A small image classifier, trained from scratch: batches of 128.
Rows from block 12, named by matrix and row number. Rows with one number belong to one attention dimension. Each number is 128 + 32 x the weight over its row's rms, rounded and kept within 0 to 255. All counts start at 0. Numbers have three digits each. After the name is the row's rms in percent of the matrix's.
# q: attention query (model.blocks.12.attn.q.weight, 320x320), inputs 214-319
# k: attention key (model.blocks.12.attn.k.weight, 320x320), inputs 214-319
q.229 097:170142138207076146182153165152141114197110138098064143183134119122098155101132196110144106101128137150167127097143082146125171192127075166144131102101109150134089166156081113176103113173145077121130154094145119148151111092115132117152099132117134114158100075147097150136150120135125112184072101103180128111137142076108
k.229 101:112152136146142116129071113091130152120150124113106094103130172175162075118175145068144129106143059169146109088144171127150151112107119142101130088135151128103100060126119077121094089140198142179119124112138138095143108079117149092128185133109113097054206122117101153131111138173132121081139141095135157140064125133132
q.230 095:075132114102111144154142192109149168139181119174158056120147096164136039150118146071122165133163200140106167161136141120161062159078112146112138142154116141177116114127085138155088174129137166164147168148130079110128177147166124179159137125127092152088069166149105154054143108124151100175130082157122109138139159114160
k.230 092:163171138155141105143092118158123097157109113203122114162085184133127150111157142108114143133134101121157135079147161130162133149141140159145083097103099168144117094115103149130153118120176164110165110103188185136157191113138121141102071136136154114071150110166191127154084103119135102114094076154102089095144169130112
q.231 090:173077185124101190168119096170176113129183079155060107172133131123125151112119116115130137126132170135074177138078134167103105066130205108131083199110128137148157171107140136065111122159132119166137129095089164127213131104136177129160105136152131132202139195128144086134161105142110198122132146185098139075127090136100
k.231 092:140094073160127130166095015096116125158079160137135163108167106141127147160137091135127162104210128142140088146122072162096157138038120159208133157117094145138119153090063153129135152154125118098139137168130094117113150184201135159099100132121175138110194143158137116087132157116145153129190173114145162170111134152129
q.232 090:132161103158145194165176098167135143043091118140119084108107153146131059155135099156130155113103107124173053143121167142103109136145107194146151113132182117146156110131168149146150144124134112076073175163128160089101142074129118146110150124129117131162062070187159126110118130144137093132166132144081104111095155151178
k.232 092:174079159112177174159118168106067139082123166139149097086161153116145136142143155157093128124164103119084079116162183145164105131161195093068134171100177109185094120143130070138136128127154034100171125058147117095138096116101134141125111139124167176160118121105151162126137166114132030112186174069132135112122162117144
q.233 093:078134096133194107120077169111093174159112116143024120165088132127141111101065130141101117138157237148114127112183113123166125096166172122096103058153114124089203184126195135127112128127107194158142077128133132169127121180137125136097142161105158082120152130127126198142065096121119116124183126065140133095117144114124
k.233 090:178106172103109097153170073126181073079124139114142190097127123111109162052071134162112180123093150103120069111190151142144138106137118097128130120130119125096097154083156147150149142139104168109162132115074105126170105194104158160160098159166069113105105126080133202111134054126113077122127097134130105112119146163143
q.234 102:170101137150171102139170119119146103158150102041129107071147134084087172137113137108109130143146152126065092129125122123142133127113091120121109126160097127106162158121112157139118153147189118175120173124121191174125123214120172115143167092165045082090146110124116084047161084161084135150096151137112147073104135142150
k.234 102:061171119159162121167109129138106138168098098169178083139128134129167062071150115156150124097129100198159120098136162090112113135141089148159211157076080112131135157142097093117112075108134135123095088131137148082084145165114132145141122133146095120088089111161118118093084113106088106111131159099112151149100121113113
q.235 101:133118145123092092118183108142134175129154082084174081138099136174099086175137146094157155139134118124144185151091148141172146139158101098109099143131125113117169175122133105211103136114125139170122120061151126158129185148121141158167072126207065132097101106133141148072174097139076126148093148094167125154109121124101
k.235 099:117220099139214160120147126150135140184090078138134095130091098114158129129133127090111163120140154139212154135144143097128126167110124175075170159138114146085125058085107075104135088132117157158105145112169171151141105109148108156106102153126153112137081130100122114119075149118154089091110126099124085112166116097159
q.236 097:135114128154143089081092175140098125150125116135163111124082099170111111139113173076156097143052085119175100104133130144192147132131175091141084085107123109144120115178166074084126179144130162105113143149139180059135154103135147123096203108158168101120112144139225158099108107075125131125152105110091128085128165127128
k.236 098:118082169094111113116154130090134137135170112124147079142121138115157140113114115159125133114193154155108124159098154148149113061106149181109136107153179107150145126097139074152126171084082146081102155084099096088095127084090097121212098111132139114068096071052111109114114141092136104173089133180136144072182139094094
q.237 103:165142101180106074171091189127130072082146145176141083112123137116129140158184142123126176121099120182150105126117081171135140105101134121064101118103170116093050116163140122077117172139097094136082116118170164121135094128139073124103135184104179171173109059099172156110136155121157097060150143123082166150122191175155
k.237 104:140109151133168160137153163112105082157139184091131131113132122135150096110167138118142118123137135087161077128066170087142141091112153055092135121132149084127122142153130164118096139082112091139107177128091091078107128089150095152162195120121143097079133083087109138159076136119118083110070075171143100111084106141171
q.238 096:157086175185157155126139131146136076146092179158144136100101107101139102132165090078190105123095181098141118082098153154151182142086062161137117102153098147112103110130220187140132180184128134085080095097141090158152121158189155137118150172127164133120153116072156134144040149096117095125100126135153097077164103131143
k.238 106:151079111133141163144152155101108153111144167112157140144086145090103142150133068169109116120129110131107094099094131131139172070126168126080139097177159123107058131151167165141133154153166072147136130163135091107054122099147147132181137150102157154146077111108165138159156189113172123067144146138095074138091078151119
q.239 093:114170068097132085136122168099114136106136152141099159093184088128127176103117120101081093112163178140110118114169111141104129145124126117113150159169115106186125123135138101150129136120070142075152137161097120091093096090144120151090145136078119145114121106074210107129096158139114108121185107135127110185068169191102
k.239 098:119126199125157107111140153101149154123106105103093137124189134112104168142077144116229146143154156092115094122126167171145193159143110130140106108105161093122110139155115102134150115105136107110117211072102109105124132140070063155155189110169075167122063127128184134154154166142110118089088115187126144102102100172156
q.240 100:097115179127085117165150099100156112198201125108105164130095124115083073121087179171099095142124108150130173106114178162146122121135091156082108215085141121063104173077158142198116131106129104170115097104161122099102140128168132157135157183150143134091108145100096071161129134139153105135115081161157143157066081179074
k.240 093:195152144133118106137118060117140163163108126082091133133066103168130190120104129082047090132114094143100152081102068104163121114141089135140133168149073089141141109093120162165139091115129143168050080092159201140129096141200111171108120162113136124120105135123155133097153084115169113043163167125122156099069079105083
q.241 113:089126138141101182109111119122085114132067106157148137124138082134155114115153130138148155129148118157108146160170124139088141156141094130108091125090172156089145162113059171148112138086059085150166080057060110143139130126193147141080137116093216102070117167141108127168118146100152135170167147139116115105165072153138
k.241 107:141090115090122188116090118126077114100128175136125163114160134142084190117070130067092104131116149114074119127086134103106197107056103096142138044202085128142141046122132145161115089152102111124122136148146182100138144120127184100104149196112097133149098112141146158104097185175126127131137131121148106143073093132100