Rows from block 12 of a small image classifier, named by matrix and row number. Rows with one number belong to one neuron. Each number is 500 + 50 x the weight over its row's rms, rounded and kept within 0 to 999. All counts start at 0. Numbers have three digits each.
After each neuron's rows are labels from the 100 images, of 14976, where the neuron reaches its highest value: "responds to" is what is common among them. Only what is clearly more common there than usual is listed. The data: retinal OCT scans (Kermany 2017). In brackets: how many of the 100.
# fc1: MLP up (model.blocks.12.mlp.fc1.weight, 640x320), inputs 276-319
# fc2: MLP down (model.blocks.12.mlp.fc2.weight, 320x640, transposed), outputs 276-319

fc1.343:452453503482531492465438566503520594485545438509485482500491439448499507578470461545551520491544505521545424488456368558495559536606
fc2.343:491489535405408485486450510521506508522409533536496513511564612506490524528488524487524472512486521479500521477457564557490447496443
responds to: finding: diabetic macular edema (60)

fc1.165:488424515441461437473452571502568510518455523602511450502589534434496496568398439486499534506484524501501434455486489560540513450537
fc2.165:463537505522492390526557466474518485512463467584508491452489477489503509456490499510435532488437585412518601488555486365456381617452
responds to: finding: diabetic macular edema (100)

fc1.250:542501531475503489621484532446533482571496474531489458462480515423530497502533489513451522622571511563428480544520530547500478443503
fc2.250:466592581441412437486498374428420435470557531591536509483420507520497438474514443423490503485391487416539526488594485460477482476408
responds to: finding: drusen (29)

fc1.262:524547438479517551437452510514512383555486541543472599451520483530547514416545486493482539528505508538422571430445547452522529575472
fc2.262:448569575492355531575395489465514471526570508436423440535492517467490523532489438515534491587543467461468485484441471446567521570533
responds to: finding: choroidal neovascularization (79)

fc1.367:593509524487509440524549578522484446514545467513533562533525554527515543464450466455533513440489514533489566542458499452483550459414
fc2.367:468471585516579493396457497520454415479563472590470438411429494476449514465448537541563516492478565434509433517464549556454441509515
responds to: finding: drusen (40)

fc1.297:481485506454414565532523513494512506529451507535522488590531544549521537506468407482463477396458536521497558545488535461440592470517
fc2.297:469523492528573478491482483507540549517419532574515452509454542527517530518460555525592544462404440476494471462492499350552443553577
responds to: finding: drusen (74)

fc1.623:500507611470557510503570582500444443574487506550556458473475413443496468526567525510553519591566444541501417497394500485460544545507
fc2.623:545544484477455542535510513500489456500486468499548501471520537521496530420488554494539581507529535392548612482457514526552468519528
responds to: finding: diabetic macular edema (54)

fc1.1:576523438469537521441402587481414485468519488489454489535491421457533429443540429508513495521555521545437528465460623512542455389498
fc2.1:496472581438480552496501493593554487463453492498463434503458505412531474407544466610512597388492468511446459546496480584405504557451
responds to: finding: choroidal neovascularization (73)

fc1.179:458487580600616569475514441490577534497544528409468455553536484527565495581488444564501501444461612539528529462496474529525544577540
fc2.179:528489608469532489417491589483508517559471435456441516512534470478403491457424498472613500430565480405465534530584600455462390489526
responds to: finding: drusen (63)

fc1.129:445449449519455489488509545505470598566588515431459500452513540597510472443502425557446531589526505515479482559504578471552512531460
fc2.129:579480514382584470529479415531445599484540442521482485428470498428490544482492427445543486489471447446518590400522449485473494458512
responds to: finding: choroidal neovascularization (61)

fc1.607:511538566479540505558498488547506526474414521555519577394472433521484445496454474524501574483483474542531492492517509573564473521536
fc2.607:472445501429502528441588566507480479487608463519453519504523564469542575585539492494525473558481525453599443501494398397573524521510
responds to: finding: drusen (44)

fc1.480:581472513463434527543588456474463503489476492518457513478531540464391409502541543486576459428474512478442543586516605393486484491430
fc2.480:538539499530571414479582491497482585474423498530518508468526495493521437493466526510525464538488530541512503504546521447447486411538
responds to: finding: drusen (46)

fc1.68:489568492511536452603436531448615440594627529485419515460472562435493532544560520498451451489547455535510387507439521489474431531458
fc2.68:504506517472430429487470514542528426537455520521537488472451433549443558539462453528469473418473550543505589573486493462540485533565
responds to: finding: choroidal neovascularization (67)

fc1.303:454520542504462570499507596477438528576525499591548465528503495467506523468468566493391486572449548551490426469492512586519568524511
fc2.303:531453512472541507419562411508465426490448479394508462580545473467465484491462471472536567539559513387461460560543533552422431478412
responds to: finding: diabetic macular edema (54)

fc1.283:554544538498439536541522476455471483556416487600464554474537457485491554431466516476444507562489544486527500570561548528463562488468
fc2.283:539499527547576491497549481555394478427551535530485532479516561582468513471483527450524490519612465549379513490539528509584445468515
responds to: finding: diabetic macular edema (43)

fc1.374:482592427459538547531567453498462503536448478577439594433545441503529454498490508463571639419501436443456448494476451495565474459452
fc2.374:505470514573482500446496550553476550545529474484540528582522462498467484491493469481460503532566557561480538411531543457480577492505
responds to: finding: diabetic macular edema (43)

fc1.432:487540505456563519536414570560470559577453458559480564464451443591469432543455508515487599498610447507481486567453387451454445576502
fc2.432:459431447592466529516458507506360494571502523533487598522434518535556547563471398516394525488498548471583566443574519568538533459537
responds to: finding: normal (95)

fc1.85:578538438518401495553384453477515541449572508507483551546504448497499453426600556512493527579512568538431468602509494473504566459486
fc2.85:554450461447482522456535567526526572513552457456531547523516512525514488506424516474506518442524424412529587547462513505484435457505
responds to: finding: choroidal neovascularization (93)

fc1.395:525564532499473510503505482463411558486415506590548519464437517465534486460558498471463565404529579525485582519427432490558568548437
fc2.395:466476536561504548429411429469477441536495494508382493388478487519557467519465593524560572523510480438505413525607521618519441485525
responds to: finding: diabetic macular edema (31)

fc1.546:523515493549421521582538483561477505545395537597500581493477454491556463492500491508566592553522493474500447558486498522493484486509
fc2.546:504583451461452494517517500524497492532564535605543510499488526520516468510507473475513522507587553458491455501505496466427559507602
responds to: finding: drusen (31)

fc1.414:448577527464525488518440461542539419502552635458558520528479569464535481497517500554447431492482456535503500513440536527615552486546
fc2.414:533473452582383502485536522493523536438452450555385501486546416576535463567501483464473413494499522509507559461502491473532576526463
responds to: finding: choroidal neovascularization (76)

fc1.98:510447482464475490443421565417538516586503528587520457383546572456470553594408466493501503501539489506508369512486458572517453422505
fc2.98:537532537496477413493505435472487491457404435439514568499490581488514525480500518521532417485388565396570568495511589422506498534443
responds to: finding: diabetic macular edema (99)

fc1.586:410469491554534591494472586485421491450480523520451536442436447477461531568472493467383475552521529583550320441452507534575512492516
fc2.586:530460448484518512474466490523517443597441484471465517505504562506477399483509543411542466520441465457572461469507458437591411431407
responds to: finding: drusen (35)

fc1.78:449507539486561417409484574547488535540491454580520498453395434417408479570521500478482578562571549550532510504442438530534400512532
fc2.78:430474515499515492474526444423527533510468450568471568503503516498475522508528538411533602491467569476489506526431467413455511559562
responds to: finding: normal (97)

fc1.604:537528442466459542476402475419480469545509513512517538529516523496496495461594476462539555537478446626500479486528553454405492548474
fc2.604:511478476594505499491503530485481504490563513579572398442409433502552568554396506502565629506635487471486528438526455423556448534505
responds to: finding: choroidal neovascularization (87)

fc1.340:492447345429492575527432490506511467491506447551406470548576499508480458521485476501516495514448511520448510471470498454506514443513
fc2.340:610528508470484493457511501518574447540449492479554621416527567550536523472497526481409422570536532497571592502505527527441483593555
responds to: finding: choroidal neovascularization (94)

fc1.512:532498486500542555517444531500560547446571526535478493537421477498455515444439451475473502528447478533559545442447447548592578455490
fc2.512:499460463549502436397545475533530561490489495474577539420483476515473498494476488551567523472626441505360515505455534494465550552429
responds to: finding: drusen (27)

fc1.588:578447481579439511510572516486379401542439546518451555526564445484510485432550477485536462463519452513511600552558590425479498455468
fc2.588:492508547417551442553493494469484507472541484465511417495462470534472432504539454496444473476462415554518371469492459649569452533611
responds to: finding: choroidal neovascularization (63)

fc1.590:404436476433498501557464504503547476503465534542535555513464452416480524484561432503486465549570483526474412443500463475585507498444
fc2.590:628486489533558498488525493514601519530507386455511396460488494463519447490484467473501420510416487471485522511510597561497453420540
responds to: finding: choroidal neovascularization (71)

fc1.523:470531458442456467550449557439558544559540514523496466499512505439452522573467421562545533475518496597543372443471473582518531505559
fc2.523:475470530481478536536423467546525497482452489459481551551526500529430413474436523410496487563483586398530457475489486497412540495487
responds to: finding: drusen (39); finding: diabetic macular edema (34)

fc1.81:480514513536511486560407468511523513455516554433379506479478569527519505447525536544499412480457443475462578495566521422470589545462
fc2.81:558460534461539400420509543550504531441438522446538517453430453471488522468567483482469566582517514515400477453519509594473476455514
responds to: finding: drusen (30)

fc1.579:437522493439465563453508525407461537473532564547566391496568544576519569588473452548395540471425513468587492462490509513478483408497
fc2.579:484476498547513522602403432489453559507348458531492627533520491475507479468483438486548527476588549478512404554466510426581484551462
responds to: finding: drusen (37)

fc1.109:521529440455528451536485567545448476563546529536470580390471418422447485484524501450451497499455535563416554501462541363520524457469
fc2.109:425401460505531529472455494422501509482470490461450515456520504432527521503550562563481581484522476380484553437453522550472489585522
responds to: finding: choroidal neovascularization (98)

fc1.397:451537432470524458535451486475543538483509484544536521503521502447492493538479405488509458561575515453551413412483521607511523487546
fc2.397:450511566551544514561568487561512465459468439452400514476529526489439404476511508522539414454379479462407543472538466443470519568507
responds to: finding: choroidal neovascularization (66)

fc1.185:438495458470450495539437430490504494422454515518479603592588450471470444504446516421441525561427430441550556530473549438535496515437
fc2.185:462465536401536512546490500471560615510490487577517437594443490494529577591429465532482564491557474584546451524472524542478455562497
responds to: finding: drusen (37)

fc1.44:489458524389557487538457511523606560452514553545509514465504374443425455463534502457462549594567518452554520461534487530552496456551
fc2.44:490550443624521442529538531466445465478482383526485522500460480569472466586505465500491541485454481525517567471523527549466484546522
responds to: finding: diabetic macular edema (44)

fc1.127:576469492428415662545521476573559555529387465576497565471446483483428412451537516449589504509540453484532480548508485445522427542469
fc2.127:545560452462497544578443445509501469550563460483459474480509460519494559559500498578548565426497543466521563509563544582434539580517
responds to: finding: diabetic macular edema (69)

fc1.236:504496564467519495517485518483397512505420453600587548599461494563467445521551518511543521448514499469515654550481463483524487588461
fc2.236:554492579501521521394466516544471532547450515597507487454440633465542437548525503465558560541524467531522400558505494493557457373608
responds to: finding: normal (97)

fc1.151:518409449455488468487461503512530457558680548468442548537643558508408507519548396445441452479475484448526500451562612489505554481440
fc2.151:525493470488452487486399433526524556609400453523491551497539561422495568421439496554490477481537518564460448538540466541564427583425
responds to: finding: choroidal neovascularization (73)

fc1.2:525524391505424505524385477427523539565611530456453509550569534531487448522548535550399485556555466537561513555503572458584492537563
fc2.2:495480548454456492523497545446569553465428448414515503515515496548558541536516626387533508481432480513565587491423528581474547483472
responds to: finding: choroidal neovascularization (79)

fc1.232:472431383423475508506428501493474446531556419447471495521624550522459547452529476571426500492514512483423556565440585501534534513561
fc2.232:486488527486485448490538496552527565496449544520452510423506543500508511573531422469533463521572571549513492422564542454502403487567
responds to: finding: choroidal neovascularization (87)

fc1.567:476502471507416502516535532500439416461478447553530614520519487611503390512527539439449484524559549492457542479479616519560512618430
fc2.567:580522476548365515508505563557507471469444524535485503503532521489422461490472431454450517386490447505561414408595520512519585438611
responds to: finding: drusen (25)

fc1.251:562448421503487478461400448475509535566601466420472498495585530513533502521530515538443536484483527515450554510551539509509446498428
fc2.251:481516532430578599503528515445450495441506484600581469549494500530497541491417477461590472524473507485620504500423493501594506508453
responds to: finding: choroidal neovascularization (99)

fc1.483:581490491545499443409436582514493562478564449536390393541473403515423505482457496504536519505594518488622485499512518485484489520475
fc2.483:519435563486542502480553496517536523480366478512574500493456521474479451457523473566480469451434505493531508409407470458458437456545
responds to: finding: diabetic macular edema (56)

fc1.556:488453551530435512546429420560391452560497512511446505503603563476469495563610513465528511515563543468498566476509621490463460545504
fc2.556:485483540520493455462538587450510455582514522555558486491517455470438451531434536476468460481542432660461484383434499596463544416510
responds to: finding: choroidal neovascularization (92)

fc1.6:507510520386599522568522510526593555491491371532570561519452411501520455546548564391538576560541398488520587509492439473470459499442
fc2.6:546527494424469389523482530503418483444465576489527525460419528506481476465462542464533435465436549469494566415538480405524536530574
responds to: finding: normal (86)

fc1.255:524490555515514487428500501580466479497503456570543569499470475433549479508592570486481532476470492445470609565463511517523513463386
fc2.255:503487533515483509478554510434543518502524517467512454496457453397464529535480532557429526523601572425489532460419585464498476524500
responds to: finding: choroidal neovascularization (88)

fc1.557:553609434485501517514556553478465509530487542621560575448549584552485484428476534561501423536505490457520588557490548489438469531564
fc2.557:462495505480485612557483598490598425471537578439492557491471350469426465473451516544506526480615535530542426448483562475459566456484
responds to: finding: diabetic macular edema (43)

fc1.434:534455379479487495431418479594520480484568475485480500477545465538512508543553458504511535576437497485413512444461579499456477527479
fc2.434:506462535517411562521572479464580495526523459511478511485518425466463477479408502426452512548484433494475564486520512486562569423494
responds to: finding: choroidal neovascularization (98)

fc1.631:585554440502547485460487525508530508610464455527509501465514404468468470494514491477478520526553506540410491534477528471513545432410
fc2.631:466461493482524398512490538481533534527487456507528544448491501564534538472530452476478469454434494483511496541525516494462498488451
responds to: finding: choroidal neovascularization (100)

fc1.467:564426387494509505511437482514464510519543466457476518490456464446506427548533517515443558526538498495373471502446596370449514463402
fc2.467:502549541552481458461494546535527502508469520487512497538411481504446569521509415507458480519480437506436538448596557526470452537530
responds to: finding: choroidal neovascularization (100)

fc1.596:439469458563531507497522468529521453475549529494454507538476472498508519531485549547475490540534487491443525516585467523613558568577
fc2.596:481428587401461604570510554485496491508492378455578443447502538408499552532434468471469530566480537401594472429509459408407518541503
responds to: finding: drusen (36)

fc1.560:468466440533522528549526476500421529509468535521556519470533479521463473527490492451501520485474554475575563476484523471547392564482
fc2.560:505493501419506555563532480467512435398445513505554462470476541576492449508532448490472481498528472559459486515548586520517527548518
responds to: finding: choroidal neovascularization (63)

fc1.219:486444477569458486487421522544499571529569569523477459545477465462395517471526527533477472528558528486492438463501520601514466517473
fc2.219:439544512544519625433559490464483469523442459542573383551494532498486469557414528543444542438427527575424495560558573448481500476508
responds to: finding: diabetic macular edema (44)

fc1.284:514498594511604470565427493501482443496548440498466522485481426453477422494600504512450503500513510512458466520419570471597557454485
fc2.284:525445578453436527491639419549471592509431479574579477462558568489511534476421485496480454503582532531555477454501461496544512438567
responds to: finding: drusen (25)

fc1.159:499423435539435464513371526484439526508555375514395576507545462431564420420486502506427467516429545547375490473535517408552478401447
fc2.159:475547381505404550479436509500536562519445468511538463546388495515457587424485532577556524497528410484550460490420547462500361473511
responds to: finding: choroidal neovascularization (82)

fc1.155:438483540479517497531460460551495419509541598481503548557560524449427462501512499477557535535452490476443581504502503439525601509438
fc2.155:524493552501511457546463459523411481480466485492541435478539566571524545555415546581491463576500463532427472499472497600493449453512
responds to: finding: choroidal neovascularization (73)

fc1.10:487450443440417517538500547471506484543447536656489514378530489528556432549518472466539504421506495484469433571497544534493473447538
fc2.10:514458458489518517463481492509464477638428470397558544544489575510474528570531491552482597444484558575465521467541529425472428626444
responds to: finding: diabetic macular edema (94)

fc1.501:519484436505513424447485606498385484586467497534458566519522454432518470442579472543426506533464473557441507489531502398432514512501
fc2.501:438590554564501522552478479563586532475543499526457396551397476555529457509468535494447560490473532452450456498588497677549404489544
responds to: finding: diabetic macular edema (28)

fc1.621:504480476546544506568527500486491534547531477470414520425432533530528539534576448593449533454504484537479464421441534441528457472512
fc2.621:431454578482505413542551457500448522513504475468500580587438509447482485469514384440613499500483600425506529525433619481554472475420
responds to: finding: drusen (58)

fc1.259:526513524519486512585482525462495477464463427547509429440451477489456405537445530550504517606509450638588593523492481523542456508510
fc2.259:558573543517535433559500463527490430531540531557477607563540551588492507575544469558510470371432506477433425534462476484413529541518
responds to: finding: diabetic macular edema (34)

fc1.140:459497435512484544530467430514393435468503504487467589546493522531498502526499474550474502477531579543462541487456545457497453493457
fc2.140:542527499510517423565507556519533446392448495483461458476456478506543567439483429469468453497379425486450461483635452497467550472500
responds to: finding: choroidal neovascularization (70)

fc1.217:477446412448492507509416474419483519588561485482453465402559590502500484571577495450401519346506469549410502477529535530567470486592
fc2.217:435556475553467525531544503471456517499553500455448575526455534371486448460495515577505549488507439420552452477488486486546511534479
responds to: finding: choroidal neovascularization (86)

fc1.491:491530504512534543561425493605535654484386573527499460423489411428409478519499500450527537562573510508529497508482479562491547478537
fc2.491:511531522538505450477593448474488426443569477569486522450565430521497493456517512452522513517397520548430535455529491457573421583520
responds to: finding: choroidal neovascularization (63)

fc1.123:495499460515480552472477558519436560582493485474473479456513572474499489475549467532465451522532481544480428519417575462467495422437
fc2.123:570404517548517513606572470515484543440437462563492487518510489447558488488449520421474444518460637497400525473451543513492518547477
responds to: finding: diabetic macular edema (72)

fc1.454:504532533462562591566486511525487564518506386576515489505583492373532460558481539420555510483529454501581457462462480506499555496446
fc2.454:522475528436472437491489512511369539453436547442502512489507578534523406501434489466451496554461545569475493432495432527503449517438
responds to: finding: choroidal neovascularization (72)

fc1.554:542531521419488529490481448486488455411421515570522453496429471450495558482494574455601581438502483457563514553460411455550479470473
fc2.554:501543475489494501513496521527539442381430443468496548480550478534510542457519530472501478480526480621453555446538484453498529542562
responds to: finding: drusen (25)

fc1.187:438505508451499511563499557466440500503409492604454569488511414470481459511585490421441551526540510511420619530436561490534494469438
fc2.187:469503462506510461502479476397634464485550471473487516474509578506547506573518560514462518556570469507462502502581480571471514440569
responds to: finding: diabetic macular edema (53)

fc1.154:583556439450428542539336472505524546504449445567591521471589481470528539549508446489489568514527473545449498505528597598483456497548
fc2.154:535457527421526537469525505507524473470427510608457438496510534485559501416452439476566498455482531400571507548526575356528573451517
responds to: finding: diabetic macular edema (39)

fc1.598:533547481480470479553460491455463493578484435518521422479497393420478462516561516432434485529472529499429476484478472440485531523493
fc2.598:506485524514493524538536591476447519524461532556450552581421482523533464438371488484545431535539562480490502541573540548506499560563
responds to: finding: choroidal neovascularization (100)

fc1.572:502429491581429452559595528531384476434548480499480566485499532494466509456609543489453470494478525513534555502527600469479447464468
fc2.572:511519517475412600573460503458492522486444413495489557543518443527543577490530555408520462516472500522469457445494407468564551420542
responds to: finding: choroidal neovascularization (93)

fc1.306:535477528515536556642502440455478551479575542451408581518487501463558500488528508544534420502510443475508568437469522443435437542514
fc2.306:527541537492497568547482466563382513520512501524627525536492589481445505554517451496499507490603586519466600524452382550532556469493
responds to: finding: drusen (25)

fc1.500:478484560568460550407478462584543492567485489577582464434517528527530577591462510481550546464401370492456547545490392525487469423527
fc2.500:523415580535443594498519430570564586548512527545499541570465601482451480468511543495456473554499507425454598481523558435464458558497
responds to: finding: diabetic macular edema (87)

fc1.191:458590588475617483531603543456567553453472553531593493414481454525498474532496525492506489527539504530523561520521409462489524494489
fc2.191:479548487501496475509537424466453488600497462559512591603475365438528548446406577452470534478529456476524560401463496474465478480535
responds to: finding: diabetic macular edema (60)

fc1.234:436541435453557492531549512489559531494456463528546533430496390541470480621404636512520517508588534526412496450471482571576499568597
fc2.234:505529530512409429540539494558490460462578555608544570422467534413557499530515485496531459567485522484541570488462500506464411486465
responds to: finding: drusen (48)

fc1.401:468533436527548600581592459456533548488436521491486430476533488587477546562563563539485507444500495483574465419487462540486549562649
fc2.401:497552569426514510543510524506413533605487487538498495522494566509500542435461414500505541486545453479460488549468522422497587558439
responds to: finding: drusen (51)

fc1.330:511535447481514473508553478454444431560427454572586551442386472444495482449597524461505529515492430470505593564534480417559523465412
fc2.330:437488433529467517536586436470378481593509449477408504504552524486473503486384488491558500549510468494450415431550489486538485496514
responds to: finding: choroidal neovascularization (81)

fc1.413:450524493461572560464484513526551537439560534455502408488479477486490468541424425551464505504532549579555438434453377495517530476542
fc2.413:466526489489466439455470413474503510525437430545516525556535491486487481464586504600597450569405458441490481477455453414470414587452
responds to: finding: drusen (66)

fc1.371:573563419480535451506395449496473556539568537473471530473579455481474402472567588454404430563521498501416461545501529485446604556512
fc2.371:529403523481508504517441509469434502528472531608418532586475425474549489569522434484489443594558461464505489477540518509505472498534
responds to: finding: choroidal neovascularization (88)

fc1.415:448524482470475465530436492525518604503361490595534476486492451419454573470498502520465539489532485475509438505453508625564480422621
fc2.415:507497397497418462560533555474474472528536457528413481519514633501569523516527564451472514509345421527456572556480501463553431553482
responds to: finding: diabetic macular edema (61)

fc1.221:506539512532553541551568482481467443497435464549525544559511466518497398452654549436455464448493463451445597530535551371541510525392
fc2.221:449419487511473529509515430515544512425583474484502375411543487539469576489526502450528469528476612525458474387533519557556464409573
responds to: finding: choroidal neovascularization (68)

fc1.444:384436332507510512514534488449500511474520523492379475466557454434497570548494541569425432548545505550536446476554572478566457478436
fc2.444:456529585489462479639414568512569524456433486492476480514476607478543514540536462471482509390459471456486508428551533529509601540469
responds to: finding: drusen (34)

fc1.9:535442455435509534545421508515488451499556491460409515519578484480503456461507565511436441464575501451407563437514506517449568526449
fc2.9:527522494531501540482479515515482458541399479518519537506514501624543462476571476579481486490448406477388510423477477420530424528459
responds to: finding: choroidal neovascularization (79)

fc1.429:377431479470482422534488533397554473473513499464471527485453412500551553519451485564500505544597477517478452482513424555531536572613
fc2.429:526504534519476542528560511484427562454443554551456508467521537550505551485503516622507440486430423479448468512506496385471482474490
responds to: finding: drusen (26)

fc1.121:494591475530511596427546447593453510433521495538586443420539504437491518494534502498546508436497459501523551568498498472496526511474
fc2.121:443486540451392521532528514510459469493452455545470533548522504510470571473518607609508550428495578495472525406510568410550560527584
responds to: finding: drusen (36)

fc1.101:484472488442490517479542534484475454529546538510512503572566417535498408377554539445592510489488466405456611519465605405504432618415
fc2.101:565471464400508493467454470464522568539529501566496510486509563504441382500461445478582470510478539512516499356501521709531621455522
responds to: finding: drusen (34)

fc1.90:472514471530561511505449489444582567449541514446498414424440502499469560617498476533441518552487536559519400452460403540491489517590
fc2.90:517563536501408463568524547485506585533475480426434476468548491507492518443552532483593558469543432422527524604483524454498453570499
responds to: finding: drusen (63)

fc1.530:640512443550412501505503472520453384570503483476471556420479462540522437449479551467461539492447455506491598505539609500503569539423
fc2.530:492522489433509468479528497559439459507630529461486501518500556443493523559513579499458496520501538536474421622439555507483451439449
responds to: finding: choroidal neovascularization (88)

fc1.285:583526506571502437462404492613510541514502475515491492499453468423455440438454571415436504552516509486455420506470589411481487497471
fc2.285:516404490551502525484520515415503587531467493514465472571502521489534594553475499485523574481503528478500569528555424468547528585459
responds to: finding: choroidal neovascularization (100)

fc1.247:481506430441400561557582530485405462479462528616473557459476434511489483397497546433524490454493498485425512531468514472559424489523
fc2.247:581509492457502518539442513548576409471545451491479500509487565490527644478502463501555417604511528500520506456515534540546546429438
responds to: finding: diabetic macular edema (52)

fc1.229:529500494487491486467479490524459442536480485532422572502469574450522478474596492496460466518489526472485531496503605439444492523414
fc2.229:432465461429490444496577571472480393521526411476544501544532503510544408469539468480417485462606530439489509582512458629571418393555
responds to: finding: choroidal neovascularization (86)

fc1.137:601577456499514533535500509415406536543408424553583475451502535501573426327572513541502465499416458433433529593472468417471477466410
fc2.137:436554464456552531476388470482516498489537550482491417543485565529468509482475473449415528458534510439557449451477464538565464467600
responds to: finding: choroidal neovascularization (79)

fc1.169:503484469393574477513454481540479430477434429510505573498496477418481473535495504484576509489467478475440590495514539476486461541465
fc2.169:645567439448454586481501515437548593478526487439469456406456500531512557448504541508465548558456494499535525587425516517446537518540
responds to: finding: normal (93)

fc1.487:409465496502571457499543572488561422487524491537546490569502516502590410538502388434478521502498389511454409525474461497596425473528
fc2.487:514492466550409413415438517536398453528485544526497471503499440479474539500466588424471537487555454492507530416542491623540480481477
responds to: finding: drusen (37)

fc1.609:466460533442548448550424485497462523522443419514399540561472459472437412505590520517503516481497512555441434542444467532514418484488
fc2.609:504486603374486469556430456402467471537545461446485567573546488501462442403454604503478508476476565405458514517522491431556520531470
responds to: finding: normal (82)

fc1.89:548478477541421486563549489532435516519489527596481574432447533512504419463506559546493579591491472466452541567495500454449518541420
fc2.89:473533507493547511497529400505577501540606492465549537459481536471571593532526540555500444457501453457514434446520524450595470488481
responds to: finding: drusen (68)

fc1.20:525465509436499456535456396565442449511398498523493541547487423487445458531553497520538550546561487549508505491587524455447478551426
fc2.20:537455524468463432452487492380431409367503495539390468484488562570483600508595480439429500459476553502430372452487514503493561537519
responds to: finding: diabetic macular edema (40)

fc1.431:426530524447428535511557456406518450491476443522458575538498538523568549415474510530432484476493500398497525534428447470448521514488
fc2.431:477535512462471462483495597494561549443482594529382320465489514538406430535510468469524484440521534496593557499479481450520427541475
responds to: finding: drusen (52)